config = dict(
    model='multi-label image tagger',
    norm='layernorm',
    mlp_ratio=3,
    fused_qkv=False,
    inner_norm=False,
    beta2=0.98,
    beta3=0.9995,
    batch_size=128,
    epochs=27.2,
    lr_schedule='wsd',
    final_lr_fraction=0.05,
)
Rows from block 5, named by matrix and row number. Rows with one number belong to one attention dimension. Each number is 128 + 24 x the weight over the matrix's rms, rounded and kept within 0 to 255. All counts start at 0.
# q: attention query (model.blocks.5.attn.q.weight, 256x256), inputs 172-255
# k: attention key (model.blocks.5.attn.k.weight, 256x256), inputs 172-255
q.174 [117 130 163 144 106 118 133  78 147 142 120 167 111 164  81 134 156  93 108 169 154 171 106  60 116 115  98 139 122  69 120 142 140 104 102 121 105  93  72 130  86  95 134 129 146 157  91 102 161 103 170 150 133 114 178  98  97 151 172  89 161 143 173 163  94 180 199 163 140 100  81 160 147 117 130 160  87 147 158 109 213 132  29 159]
q.175 [149 105 114 140 176 125 119 126 138 105 114 149  94 137  98 124 126 119 130  75 157 108 137 164 125 140 125 140 107 140 142 107 109 126 113 124 108 132 119 144 115 115 133 130 111 109 131 133 134 132 133 129 105 171 157 117 135  89 134 146 178 102  84 124 145 138 137 161 116 119 147 111 121 126 142 116 143 156 127  96 135 135 145 126]
q.176 [118 147 142 129 117 105  96  58 160 120 112 119 109 139 107 132 163  41 112  81 164 156 112  77 140 106 127 168  92 108 148 138 151  90 149 116 107  91 104  92 123  96 135 132 146 149  71 148 131 145 148 141 150 154 218 105  97 109 179 115 156  99 131 145  95 153 179 149 137 128 107 147 119 111 132 154  82 132 144  99 188  94  44 146]
q.177 [144 103 137 113 110 142 145 131 150 149 133 140 105 127 166 129 125 158 129 153 126  98 139 153 126 136  95 133 135 129 130 124  84 115 135  63 129 158 105 143 126 126 158 135 131 112 146 108 148 136 107 122 137 114 105 134  94 125 136 133 139 160 118 143 128 160 114 153 102 100 112 127 162 136 116 142 142 131 101 108 120 151 124 116]
q.178 [189 123 131 138 134 125 130 187 144 115 129 114 137 101 166 155 104 144 162  84 130  75 124 210 133 135 131 114 142 148 143 105 113 121 153 111 133 125 165 154 153 125 138 113 116  83 168 130 113 134  99 107 109 169  96 111 144 109 119 149 161 144  57 103 142 109  69 101  98 135 134  76 116 148 151 106 171 124 109 131  82 136 191  84]
q.179 [ 97 103 140 103 170 152 154 136 108 157 138 130 117 129 114 163 117 181 135 156 114  89 123 104 108 136 145 113 146 152 106 126 100 160 100 105 154 135 112 169 105 151 134 123 103 111 151 121 132 116 129 133 147 104  93 120 126 153  73 116  91 142 129 148 150  99 110 143 115  89 125 126 140 145 123 166 176 135 121 111 130 175 122 118]
q.180 [111 126 159 149 136 120 137  84 101 143 131 152 114 149  81 134 139  96 111 112 140 135 115  60 125 112  94 133 120 115 155 131 142 175  98 146 133 109  78 131  99 130  99 126 143 141 109 132 143  95 152 124  98 110 147 121 139 129 130 104 174 133 181 155 105 179 190 144 119 127  98 138 138 103 114 140 117 141 156  96 179 144  55 152]
q.181 [159 154 123 135 115 127  78  98 122 125  86  81 120 148 123 111 147  97 134  84 160 124 145 139 164 100 156 165 112 141 138 133 148 113 165  90 101  93 109 110 165 132 112 137 137 141 102 158  93 155 148 130 129 140 157 115 125 132 121 144 114 109 142 137 107  86 132  85 139 158 115 133 118  79 104 122 128 113 178 120 117  74  83 147]
q.182 [136 139 138 141 147 120  89  78 132 128  90 123 147 146 113 120 155  71 122  93 146 122 124  95 143 125 129 160  83 109 127 142 146 130 139 141 123 107  98 106 142 120 102 138 132 167 107 138 133 124 126 132 127 141 171 138 138 110 138 119 156 103 151 142  99 122 167 117 128 146 110 136 117 125 139 139 101 136 173 115 142 110  61 169]
q.183 [101 154 123 127  70 100 105 114 100 152 159 106 167 129 137 127 161 107 106 176 113 172 111  47 144  86 145 139 144  94 101 152 167 111 137 120 117 101 139  91 146 131 109 126 162 171  92 142 121 112 151 118 150  87 145 122 122 183 148 119  84 139 202 151 115 132 147 100 168 149 124 158 132 109  94 146 102  68 152 160 145 101  63 163]
q.184 [119 148 121 147 123 127 133 127 126 113 114 129 144 147  65 131 134 133 134 147 147 161 116 103 115 126 156 116 119 114 110 132 116 139 114 194 127  90 113 108 124 115 118 133 141 142 105 127 143 126 149 163 130 108 140 118 145 158 118 122  95 117 161 114 116 131 168 120 148 135 132 137 100 123 115 104 113 132 185 137 134 108 119 112]
q.185 [160  82 108 123 161 168 140 195 146 136 119 106 159 119 162 169  71 193 195 113 108  84 154 246 123 154 150  98 151 195 145 103  97 161 147 140 167 152 174 165 156 137 122 120 101  63 192 131  79 142  82 104 130 139  30 168 159 125  50 160  72 160  85  64 159  82  45 111  63 137 158  75  94 164 125  90 205 161  95 137   9 157 253  75]
q.186 [133 150 133 139 122 144 100 147 115 115 132  92 169 126 111 142 126 143 125 129 130 125 127 123 143 131 140 128 146 137 124 162 148 147 132 181 127 110 142 108 138 155 119 134 128 149 129 136 136 143 146 139 118  99 114 139 151 133 110 135  90 113 144 130 146 101 108  74 136 184 137 119 124 133 112 100 120 117 168 160  87  90 131 119]
q.187 [138 149 128 143  88 101  83  65 160 154 126 114 106 123 140 115 172  79 126 101 160 151 104  49 157  85 106 169 110  89 125 134 152  88 145  72  85 108 102  85 162 107 134 129 167 152  78 138 138 130 131 109 155 140 214  87 108 129 195  96 169 131 139 193 101 156 198 115 145 117  87 123 130  99 123 146  64  92 164 108 164  91   9 145]
q.188 [179 165 108 127 157 121  70 118 178 107  68 101 125 119 139 147 136 109 156  75 152 108 136 178 152 103 121 151 122 147 138 110 129 108 152 132 104 138 144 100 154 109 138 132 147 151 120 130  97 169  93 117 149 169 136 108 121 100 164 125 134 136  53 125 154 108 112  90 110 156 118 105  94 130 152 105 116 139 163 133 104  93 135  92]
q.189 [120 164 132 133  71 133 108 100 142  90 144  99 145 135 149 103 127 137 114 142 131 145 118 114 146 102 112 153 115 123 133 117 132  98 160 119 135 140 122 103 150 119 111 134 130 132  83 129 140 139 109 122 145 127 151 125 105 156 159 133 137  94 106 142 120 119 106  98 155 136 121 140 127 122 120 111 122 140 100 129 140  98 118 159]
q.190 [137 120 118 107 141 134 128 186 105 131 132 106 157 141 140 127 106 158 141 170 101 124 171 173 136 134 152 112 172 155 107 157 128 160 130 138 150 152 159 154 117 165  97 128 106 128 162 136 100 157 135 126 127 107  44 159 127 130  77 148  64 147 134 107 159  81  61  90 126 161 163 125 125 124 124 117 174 134 105 163  83 136 191 118]
q.191 [132 160 157 139  88  94 113  57 136 125 129 133 105 155 109 112 163  93  89 138 171 145 112  50 137  72  98 160 116  98 134 119 148 116 129 101 104 114  51 124 113 125 127 115 165 162  61 124 142 111 144 117 141 148 193 108  91 143 164  97 183 149 156 198  78 158 187 125 156  97  80 167 142  91 124 154 100 152 141  79 207 118  13 159]
q.192 [165 118 169 155  89  99 125 124 147 134 152 138 136 133 120 145 141 150 144 180 128 142  73  80 151 153 105 131 146  99  96 157 165 129 121 152  96 126 127 109 141 116 154  95 106  87  85 115 154 106 143 138 138 120 165 125 100 160 163 137 117 143 130 165 172 111 177 109 170 136 107 166 149 117 112 170 109 116 126 113 140 107 105 106]
q.193 [100 147 162 106 115 123 140  98 122 137 157  96 139 101 107 149 114 132 134 127 103 109 117  91 102  82 115 112 120  54 119 117 157  92 142  93 139 104 109 119 106 171  95 150 123 149 119 110 107 108 169 129 119  97 106 125 153 145  98 113  98 158 199 159 109 156  97 100 121 111  95 134 115 161 130 133 113  95 158 163 136 134  54 139]
q.194 [112 144 118 107 152 140 155 107 125 153 114 131 101 122 112 124 112 116 120 114  89 118 146 114  93 126  94  98 115 120 162 114 115 157 105 121 120 120 107 149  89 138 110 167 137 159 122 123 122  98 160 106 126 115 105 145 165  93 110  98 135 122 170 125 117 167 146 146 116 122 125 125 149 146 151 138 137 162 129 148 150 163  75 138]
q.195 [170 133 134 164  88 125 133 157 147 135 168 129 152 124 148 122 131 152 130 155 131 152  75 104 135 157 144 120 142 113 108 134 134 126 135 134 118 124 152 128 135 112 152 102 115  77 121 126 105 107 119 118 122 150 139 105 109 161 142 148 119 171 114 119 147  92 136 110 141 130 156 145 117 136 106 144 129 103 144 126 112 120 159 129]
q.196 [118 116 103  94 120 129 125 106 116 106 139 112 150 121 134 138  96 138 113 114 111 134 160 163 119 124 147 110 134 137 137 127 141  91 159  95 136 137 133 136 127 149 132 146 132 137 115 117 122 157 121 142 139 128 128 129 142 167 100 131  87 102 160 139 119 106  81 122 125 133 148 102 141 129 139 119 126 131  74 159 119 127 144 139]
q.197 [110 157 112 103 172 129 132  97 110 150 111 136 105 146 129 106 128 105 106 107 114 127 150 112 121 124 100 122 115 148 144 103 126 157 106 111 119 129  91 145 110 143 111 142 164 177 127 140 152 108 140 114 120 127 113 146 141 114 112  95 149 105 134 126 112 157 133 141 133 127 117 112 130 134 140 155 148 164 102 125 156 135  94 151]
q.198 [ 95 146 155 126 124 109  98  97 129 159 131 114 123 103 123 135 155 103 123 157 130 136  95  17 164  80 115 150 127  77 102 133 173 107  89 111 100 118  98  93 111 133  98 120 160 170  83 138 150 129 146 143 154  82 174 104 100 144 162  80  95 116 181 170 150 188 154  92 186 141  55 147 124 131 120 164  77  87 157 115 172  85  20 145]
q.199 [162  97 100  99 126 134 162 142 136 138 125 116 133 110 154 133  73 156 154 112  83 119 134 212  85 133 107  82 144 157 138 101  95 152 132 140 162 115 157 164 125 133 137 144  95  88 150 119 106 116 160 121  98 168  75 164 150 125  94 126 114 150 125  61 134 104 110 153 112 131 164  99 118 146 123 110 177 178 138 169  87 161 234 116]
q.200 [113 124 157 108 117 137 162 132 123 140 137 119 130 130 114 155 131 140 149 156 105 111 110 141  90 128  99  99 123  91 125 117 123 133 128 154 145 111 139 127 100 126 121 146 100 115 135 103 129 107 145 108 122 130  96 135 141 133 112 141 115 155 147 111 130 126 131 131 115 120 121 135 118 155 130 143 129 147 156 147 128 155 123 129]
q.201 [107 138 167 159  92 108 112 120 140 122 136 120 126 148 129 147 147 128 134 140 149 134 112  88 160 120 137 146 116  73 120 165 160 101 134 112  92 135 121  90 125 120 131 120 138 116 107 115 151 141 116 140 139 109 178 108 124 123 158 136 133 127 134 166 132 136 138  97 160 132 118 135 129 135 133 116  88  71 164 114 123  91  68 143]
q.202 [157 120 124 159 122 129 140 142 140 160 131 160 118 123 143 126 138  99 146 109 130 146 108 110 129 140 123 124 142 112 137 124 118 152 128 144 112 117 139 141 139 105 140 105 140 104 133 128  93 100 143 117  99 142 136 115 114 106 141 120 157 146 109  89 133 147 166 149 111 114 138 136 115 121 107 146 135 125 141 113 129 136 139 128]
q.203 [106 150 138  96 144 138 136 103 109 136 137 106 139 101 122 135  74 135 109 121  76  92 148 126 100  87  71 111 131 120 148 106 147 133 111 119 149 131 118 147 108 171 117 156 135 165 115 130 131 138 147 107 120 121  69 156 165 109 112 113 136 134 175 134 129 151  83 100 111 150 117 113 132 152 146 120 144 156 123 168 138 141  95 157]
q.204 [157 116 125 126  88 120 139 141 139 149 164 136 145  95 135 148 128 149 128 128 118 125  92 130 122 141 109 111 150 111 117 119 132 116 142 125 121 118 144 121 146 138 145 109 106  94 107 108  94 104 146 104 134 132 110 117 112 145 121 131 106 153 111 109 153  90 140 120 136 126 146 137 118 149 106 128 132 115 118 141 114 144 156 136]
q.205 [147 115 145 170 114 105 106 140 144 123 129 133 147 103 130 147 135 114 155 118 170 149 103 115 144 128 142 141 136 129  92 149 149 112 148 141 107 108 151 130 169  88 128  99 138 100 133 132 102 141 115 149 128 122 155  84  96 149 165 140 119 137 115 152 133 131 152 118 141 117 122 151 120 109 111 117  98  98 132 116 125  99 135 110]
q.206 [ 85 145 161 114 115 115  97 111 127 112 120 116 127 140 117 147 138 130 112 164 141 160 123  75 162 107 114 158 115 124 117 151 181 100 120 104 101 166 104 104 118 127 118 127 152 138  91 141 167 160 135 151 171  85 166 103 116 173 145 114  86  95 166 183 138 129 124  92 171 138  75 124 174 118 116 137 107 124 106 107 162  89  54 150]
q.207 [144 123 117 110 118 125 148 144 115 102 132 143 114 109 141 137  99 120 131 113 121  99 104 162 108 163 129 114 146 130 122 107 115 133 133 143 163 127 146 136 131 125 148 134 122 103 152 143  82 111 148 142 129 145  92 128 113 135 123 133 131 140 113 101 149 108 120 136 113 116 146 117 122 135 156 124 136 146  99 136 127 143 176 118]
q.208 [123 133 127 128 138 112  92 119 132 111 116 114 133 134 116 134 133 110 125 127 146 127 126 108 149 130 141 143 125 127  94 155 171 107 121 125 100 110 115 111 137 140 134 119 155 144  97 136 156 146 124 146 157 110 154 116 122 152 155 108 120 102 123 186 138 141 141  91 145 135 106 130 151 116 145 135  85  93 106 129 142  94  62 126]
q.209 [150 126 110 152 165 131 118 161 128 124  76 163 111 135 151 129 145 103 145 109 156 132 140 135 138 152 131 139 119 166 149 115  88 165 112 170 134 135 147 140 144  83 135 113 140 113 172 127 140 142  99 121 129 141 139 122 105  87 137 144 150 118  76 101 130 153 160 160 120 129 150 125 107 104 115 114 144 163 142 104 127 130 188 109]
q.210 [154 104 113 119 150 156 166 129 123 157 122 101 135 122 122 125 108 162 157 120  87 113 148 165  76 126 126  88 142 119 133 112 121 150 138 151 129  84 142 150 105 161 124 158  92 126 126 113 118 115 172 111 111 130  84 147 160 125  97 109 112 134 161 102 112  91 128 148 111 132 147 122 128 150 113 115 146 161 169 179  88 165 148 159]
q.211 [142 107 113 127 135 131 130 136 120 150 147 159 119 147 138 107 142 112 128 133 128 147 113 115 128 136 116 130 149 136 136 127 101 158 114 145 131 122 145 144 136 116 131 113 131 108 139 131 114  99 136  98 102 152 128 135 115 120 147 115 145 119 114 103 137 135 155 149 115 121 137 147 126 121 105 139 153 146 118 110 141 132 153 133]
q.212 [108 153 152 128 112 130 111 114 143 107 122 123 129 156 127 132 125 111  88 137 142 131 137  93 157 126 129 148 116 119 145 132 150 125 116 110 128 179  98 119 123 139 138 126 159 144 117 137 146 133  98 141 164 121 132 123 121 133 121 137 125 138 132 153 125 140 111 105 142 124 119 118 128 129 123 129 132 131 102 107 135 113 114 121]
q.213 [149  92  95 121 145 112 127 133 122 130 135 145 146  86 159 137 116 134 135 108 115 158 126 165 111 131 118 108 147 172 124 124 119 116 132 142 118 120 157 144 145 132 130 126 128 107 138 120 140 135 134 132 122 143 140 134 140 166 113 108 116  89  99 117 136 123 142 152 139 133 157 105 127 130 120 120 144 148  69 151 114 138 168 118]
k.174 [154 146 131 139 128 111 145 155  85 138 158 153 116 112  97 133 128 163  85 135 130 126 111  98 126 115 127 114 100  88 107 103 140 144 141 137 160  99 136 119 116 117 106 115 127 155 122 136 136 129 147  97 141 141 106 149 136 139 107 147 148 149 151  89 151  87 122 138 162 141 149 168 134 137  89 124 178  92 143 107 180 159 141 133]
k.175 [153  98 130 135 124  96 158 132  99 122 163 131 120 114 148 115 124 138 123 134 137 123 116 109 150 119 115 156 108 137 125 115 115 145 121 130 126  83 140 104 102 130 151 107 127 110 141 127 108 104 139 110 128 149  81 130 118 122 128 199 152 128 118  94 155  94 119 116 127 141 139 134 155 147 114 123 180 121 156  80 146 141 162 131]
k.176 [147  72 162 156 114 118 159 150 100 140 153 125 131 138 155 102  73 100 160 141 108 105 103 121 150 117 121 176 113 142 132 107 101 152 114 105 144 126 138 133 104 136 115 120 115  73 122 152 119  94 119 122 121 150  97  97  81 136 126 181 139 117 132  88 124 116 141  98 117 110  93 172 148 142 138 146 181 116 158  92 126 146 169 158]
k.177 [106 154 105 127 146 133 116 150 127 113 120 138 120 148  97 164 164 172  90 155 144 135 150 111 110 142 129  96 113  85 123 136 161 162 130 162 116 100 149 132 130 126 104 125 116 178 117 106 144 151 158 133 115 121 124 190 183  92 104 117 151 152 166 165 187 127 114 147 140 153 188  90 170 131 101 130 104 118 128 135 148 108  79 101]
k.178 [122 160 115 101 148 104  90 125 155 100 113 112 152 141 104 107 173 168 103 164 142  95 154 133 147 175 154 110 145  86 143 142 162 124 145 135 118 122 110 116 140 165 149 131  68 151 132  93  90 124 133 143  86 144 159 145 172 115 149 140 116 139 135 184 178 156  78 146 128 166 141  93 130 101 152 122  96 163 121 158 112  74  75  88]
k.179 [102 151  66  98 155 117 142 124 115 128  98 134  94 154 132 134 143 135 101 136 162 149 160 166 109 145 129 106 120 133 118 146 184 148 125 191 132  93 135 108 127  85 124 141 182 162 108 112 121 144 122 137 133 115 105 191 128 110 124 139 146 147 131 122 151 144 106 144 122 128 119  94 143 133 140  89  93 138 123 158 143 105 119 116]
k.180 [136 134 129 157 114 134 125 119  72 127 169 154  93 103 134 131 120 137 110 124 159 151 125 121 148 104 108 142 119 126 152 116 131 135 147 132 170 112 151 114 141  96 116 126 140 136 137 131 119 118 137 107 133 128  95 140  88 172 123 165 156 136 137  85 125 129 135 138 111  80 139 131 164 132 105 111 168 110  88 101 171 135 198 115]
k.181 [140  70 134 129 127 123 148 134 144 123 145 118 126 128 167 100  78  86 155 142 105 121 119 113 130 122 118 176 151 161 147 125 103 140 109 107 141 122 122 150 111 137 146 113 119  67 141 130 114 112 133 124 115 148 101  99  76 125 150 169 142 118 110 110 117 151 151 100 102  97 100 139 159 140 157 141 150 158 141 103 120 113 137 134]
k.182 [142  72 152 144 114 122 152 139 106 135 153 120 133 125 171  90  82  74 164 140 118 129 114 130 149 114 121 174 125 145 141 116 108 133 112  99 145 145 128 121 106 127 123 123 131  67 147 139 111 109  98 114 133 140 111  96  67 164 148 188 137 103 114  96 110 133 143 100 107  88  90 165 139 142 156 143 167 129 141 106 117 128 181 154]
k.183 [145 106 126 140 108 162 118 113 149 137 102 125  99 138 143 137  78  92 136 140 109 111 119 135 108 114 118 141 159 178 131 130 118 114 104  96 125 150 154 153 152 142 135 150 152  93 111 131 113 133 135 126 113 159 131  79  95 131 136 104 124 125 110 134 100 157 141 114 126 109  85 127 129 125 138 149 120 125 116 135 138 126 119 134]
k.184 [137 100 137 117 139 149 142 136 101 149 129 114 147 118 141 129 108 109 160  91 104 117 119 139 145 131 131 151 123 166 138 148 115  92 125 114 151 152 101 142 133 120 158 122 153 106 140 163 126 110 125 119 130 137 136  90  83 148 128 122 112 112 115  76  97 120 134 133 113 115  74 161  95 139 149 126 171 143 120 117 116 165 157 156]
k.185 [109 170 105 106 130 146 102 109 160 122  90 113 140 145 116 135 174 143 122 149 144 138 181 161 126 154 140  93 139 106 141 145 158  94 156 144  97 155 108 111 146 124 130 163 131 160 140 106 122 151  97 155 120  99 183 151 153 124 147  71  89 121 134 177 130 153  99 155 125 145 131  91 101 115 147 103  59 153  99 178  94 103  85 109]
k.186 [129  75 160 111 134 118 142 166 149 151 108  92 164 113 152  90  91  81 191 128 130 125 171 169 156 134 158 157 154 136 161 147  68 123 129 111 156 184 100 139 109 149 129 132 100  94 187 163 141 102  79 116 128 114 133  43  47 168 150 132  93  93 109 101  65 150 166 116 115 115  55 167 113 148 184 176 149 176 110 163  73 123 142 117]
k.187 [154  83 147 156 108 125 130 152 131 118 145 138 120 133 139 115  70  94 128 169 113  95 112 112 145 127 128 157 130 125 128 103 106 139  99  90 141 130 158 142 120 142 114 130 106  91 117 117 104 109 128 114 113 177 107 100  87 136 131 170 141 114 140 125 141 129 137 105 117 117 101 145 167 129 141 150 152 110 143 113 150 121 130 138]
k.188 [125  80 150 118 138 109 140 151 134 112 142 109 170 122 150  91  86  96 181 135 115 107 125 123 154 136 154 156 124 137 133 141 104 134 115 109 128 143 114 133  99 160 128 118  95  93 136 128 117  94 103 140 100 144 129 112  99 136 137 184 112 104 117 146 125 146 118  75 101 103 106 151 144 140 186 159 135 150 141 131  99 110 125 131]
k.189 [150  66 133 129 144 122 143 140 143 133 136 113 113 108 173 125  75  91 176 129 102 100 105 109 139 129 122 177 150 172 135 135 105 144 124 109 125 116 123 149 119 138 145  96 119  75 131 146 130 105 145 143 121 140 100 100 114 103 118 163 155 115 103 112 114 143 142 104 113 108  93 142 131 139 158 147 163 165 133  99 108 138 134 132]
k.190 [122 148  88  78 143 122 113 132 180 127  87 121 127 113 138 120 142 106 141 113 152 137 166 164 117 156 154 100 166 145 137 171 137 129 150 165 132 140 109 145 122 130 144 121 130 134 150 119 133 141 122 163 122 113 141 120 128 131 148  94 125 134  97 155  97 166 131 146 132 119 126  99 106 132 162 130  76 176 100 167  87 101  80  95]
k.191 [143  92 119 135 142 121 147 125 117 117 160 138  88 113 155 143  73 117 121 130 114 116  85  90 122 113 110 168 125 160 130 104 136 162 112 127 145  55 135 138 116 120 135 101 133 102 117 137 123 110 180 114 105 146  68 136 108  96 118 186 188 134 106 101 145 125 133 100 108 101 133 129 187 148 117 128 169 130 151  68 171 138 153 132]
k.192 [134 111 126 134 100  94 148 108 139 123 105 129 127 120 125 124 145 110 133 131 158 160 137 139 112 116 160 120 129 107 142 147 169 136 132 145 112  98 160 128 111 141 141 114 132 118 148 140 106 119 131 125 138 120 146 122 147 154 115 137 131 109 161 149 115 119 120 114 142 126 176  94 103 132 150 109 104 123 110 131 113 104 146 137]
k.193 [109 123 142 125 155 150 118 123  96 126 156 126 114 137 133 135 133 134 137 137 102 108 109 106 180 137 105 137 130 149 149 122  87 153 120 154 123 129  92 110 116  98 122 145 122 131 120 137 157  97 155 141 109 107 138 167  99 103 111 138 142 151 136  85 155 133 153 138  94 143  84 132 156 136  80 126 139 142 134 126  98 125 114 131]
k.194 [113 136 131 131 144 155  87 133 116 136 167 103 156 116 146 109 150 152 116 101  81 105 126 105 182 140 116 136 141 137 152 131 108 145 144 120 153 142 127 114 154 142 150 148 124 151 145 134 149 124 102 126 141 107 110 135 125 105 103  95 121 124 127 130 121 166 155 166 104 130 127 142 145 129  72 153 145 120 123 125 115 158 120 137]
k.195 [109 128 116 102 109  92 172 111 131 118 116 112 155 117 135 112 183 108 106 120 134 168 137 146 139 110 150 113 111  95 117 149 155 130 129 152 106 126 141 124 104 145 187 128 138 177 168 152  99  86  97 139 146  84 123 117 164 133 136 145 121 114 134 141  97 124 126 112 136 150 187 118 109 155 183 122 108 120 118 130 102  94 130 137]
k.196 [118 103 120 141 133 133 129 136 124 135 145 124  82 136 122 119 105 143 133 118 121 125 106  99 157 155 106 132 123 141 165 103  62 169 105 149 121 127  86 135 105 132 124 128 123 108 118 134 144  97 133 150 135 129 123 173 103  93 115 125 156 147 147  92 147 142 160 136 103 122 128 120 130 168  85 155 143 144 164 116 130 128  95 132]
k.197 [129 139 109 129 129 156  90 140 115 150 150 112 137 115 144 131 134 146 120 115  82 106 126 106 157 144 102 136 138 146 132 125 104 139 146 104 143 159 124 127 143 110 131 149 148 131 113 124 156 147 109 115 133 148 129 136 122 100 104 102 124 136 124 122 134 165 145 165 119 144  93 159 155  93  88 141 167 113 129 132 140 168 140 139]
k.198 [146 101 135 134 113  82 149 127 127 135 113 157 109 145 104 126 116 127 158 129 169 147 142 145  92 129 131 123 126 122 119 131 129 131 141 133 118 108 129 129 125 131  97  93 123  97 115 110 138 131 156 122  96 164 141 151 110 158 138 148 120 130 137 118 126 134 131 123 148 108 128 119 108 107 135 101 138 149 140 126 146 126 143 118]
k.199 [109 132 121 111 152 139 113 138 103 139 155 107 144 120 145 120 152 139 118 117  91 113 112 102 170 134 131 129 137 136 146 146 101 144 126 135 143 142 118 125 125 124 145 157 136 155 146 154 130  99 105 137 154  96 127 147 119 102  90 116 125 129 134 117 130 137 144 143 107 144 122 138 155 152  97 152 149 118 136 131 113 143 120 138]
k.200 [109 144 137 127 159 151 102 130 104 127 165 105 139 112 131 114 150 146 119 114  97 110 114 111 182 128 119 138 142 139 150 141 100 132 123 146 136 133 116 117 140 128 144 140 125 145 148 145 127 115 123 133 136  85 113 133 130  96 103 116 133 118 132 124 138 154 138 143 101 141 127 134 141 144  94 142 126 131 120 130 101 135  98 126]
k.201 [141 129 130 149 105  99 155 117 148 108  99 143 119 136 101 119 108 122 138 135 162 137 136 145  82 113 135 117 114 127 117 124 156 119 126 131 122  79 128 133 114 137 120  89 101  98 103 119 130 139 179 142  97 160 129 125 127 153 156 158 137 133 146 129 130 120 115 101 134 124 137 112 108 132 151 102 104 128 125 128 144 104 120 116]
k.202 [136 126 114  96 112 132 120 112 129 121 137 105 184  92 142 119 191 119  85 145 112 145 154 143 141 124 174 140 138  90 101 160 164 105 146 110 136 128 209 130 143 146 178 171 150 201 184 146 122 118  51 127 156 124 143  84 142 164 122 108  94  79 119 147  80 119 132 159 137 129 169 141 129  96 160 127 115  90  94 131 146 112 157 140]
k.203 [108 137 127 117 155 143 107 140 122 144 155 120 136 131 143 109 134 141 132 109  91 114 118 117 169 137 124 121 132 133 152 136 100 151 145 124 150 142 104 112 133 134 121 147 113 126 126 136 156 115 121 128 144 125 125 152 114  94  91 108 118 129 140 117 140 162 149 161 106 135 110 143 152 137  85 149 154 125 139 124 119 162 114 147]
k.204 [103 129 123 108 150 119 138 132 117 135 152 109 147 100 157 105 174 142 111 125  98 144 127 117 169 134 163 118 121  99 155 152 117 149 121 144 115 132 141 123 102 126 156 159 131 174 171 158 129  77  90 141 159  74 140 140 137 115 111 127 135 110 124 123 106 131 129 146 121 148 159 140 148 170 122 156 123 108 129 132 103 109 133 150]
k.205 [137 122 129 126 119  93 160 119 143 117  97 141 124 138 119 133 127 116 120 146 175 151 133 150  87 103 169 116 118 103 123 144 166 111 125 151 121  95 160 130 118 138 119 118 143 143 136 125 104 124 120 126 128 161 144 115 127 174 136 144 118 111 124 129 113 100 110  96 150 110 159 112  99 128 188 105  93 123 129 130 152 101 143 132]
k.206 [157 127 134 137 114  83 158 133 144 125  96 170  94 148 106 130  95 112 167 130 180 135 135 146  73 124 140 109 111 129 114 124 126 131 127 127 124 102 126 137 122 132  88  72 128  79  98 120 130 138 168 131  95 190 135 143 113 141 148 162 131 139 124 115 126 133 114 105 156 104 131 111 108 122 159 116 127 137 148 120 162 126 128 107]
k.207 [116 122 122 117 155 139 125 148 109 140 114  98 121 123 159 131 153 137 111 119 117 129 131 133 153 116 133 116 143 130 159 135 108 127 113 146 136 122 137 134 129 124 133 158 145 163 158 145 124 101 104 120 159 103 131 136 120 117 104 140 122 131 125 112 136 113 130 132 134 142 142 109 143 150 141 117 118 129 122 121 105 115 113 145]
k.208 [144 110 125 145 106  88 162 121 145 112  89 140  92 160 103 155 101 112 144 135 176 153 125 143  88 110 116 123 122 123 120 116 140 126 124 138 117 113 108 137 107 127  97  86 120  71  96 114 123 136 165 128 110 174 132 138 128 146 145 144 135 145 143 135 143 109 116  94 153 115 141 108  87 130 140 105 119 145 145 120 141 112 136 136]
k.209 [148 143 113 108 130 130 126 130 121 123 123 142 156 135 127 127 143  92 117 137 153 117 147 150  96 120 166 119 120 127  89 156 159  80 149 100 143 130 189 134 136 126 120 132 157 159 137 129 118 155  95 110 125 139 120  85 139 182 142 104 109 100 102 146  96 125 108 117 146 116 136 155 139  94 184 115 140  87 105 138 161 132 165 123]
k.210 [100 136 131 119 155 151  99 137 110 138 166 103 149 108 144 105 151 155 119 107  88 115 118 108 177 146 122 131 139 140 148 134 103 146 133 133 135 155 112 122 134 135 153 147 119 149 145 140 134 111 109 141 145  89 110 139 119 100 107 116 119 133 126 132 132 144 152 150  98 138 122 139 140 136  87 159 145 128 128 130 109 139 103 134]
k.211 [122 135 106  95 114 149 107 120 108 134 150 107 170  96 144 137 167 120  89 144 113 138 135 118 137 127 156 149 150 102  94 140 138 104 141 111 127 153 185 124 136 127 166 158 179 197 162 131 122 140  41 120 161 126 139  80 153 149 123  84 101  88 105 145  79 117 133 145 137 131 144 158 128  89 165 141 133  97  94 146 131 130 150 142]
k.212 [141 128 123 139  97 105 155 136 145 128 102 141 111 151 111 140  93 112 156 133 161 128 136 147  71 112 119 116 117 131 101 105 145 114 135 117 127 117 109 134 127 123 105  85 123  80  86 104 139 155 148 131 100 182 136 129 131 135 156 156 135 153 135 124 139 121 111 106 160 127 123 120 104 123 147 115 132 134 131 124 155 126 133 111]
k.213 [120 123 123 106 148 135 125 119 112 131 158 114 118  93 146 114 157 135  99 116  89 121 112  90 187 137 140 125 139 121 163 128  94 154 128 128 117 123 132 123 119 110 148 167 148 149 166 160 113 103  96 133 161 115 137 138 113 109 102  95 134 126 116 115 128 121 143 141 115 134 131 130 158 153 114 147 153 113 135 125 134 136 137 151]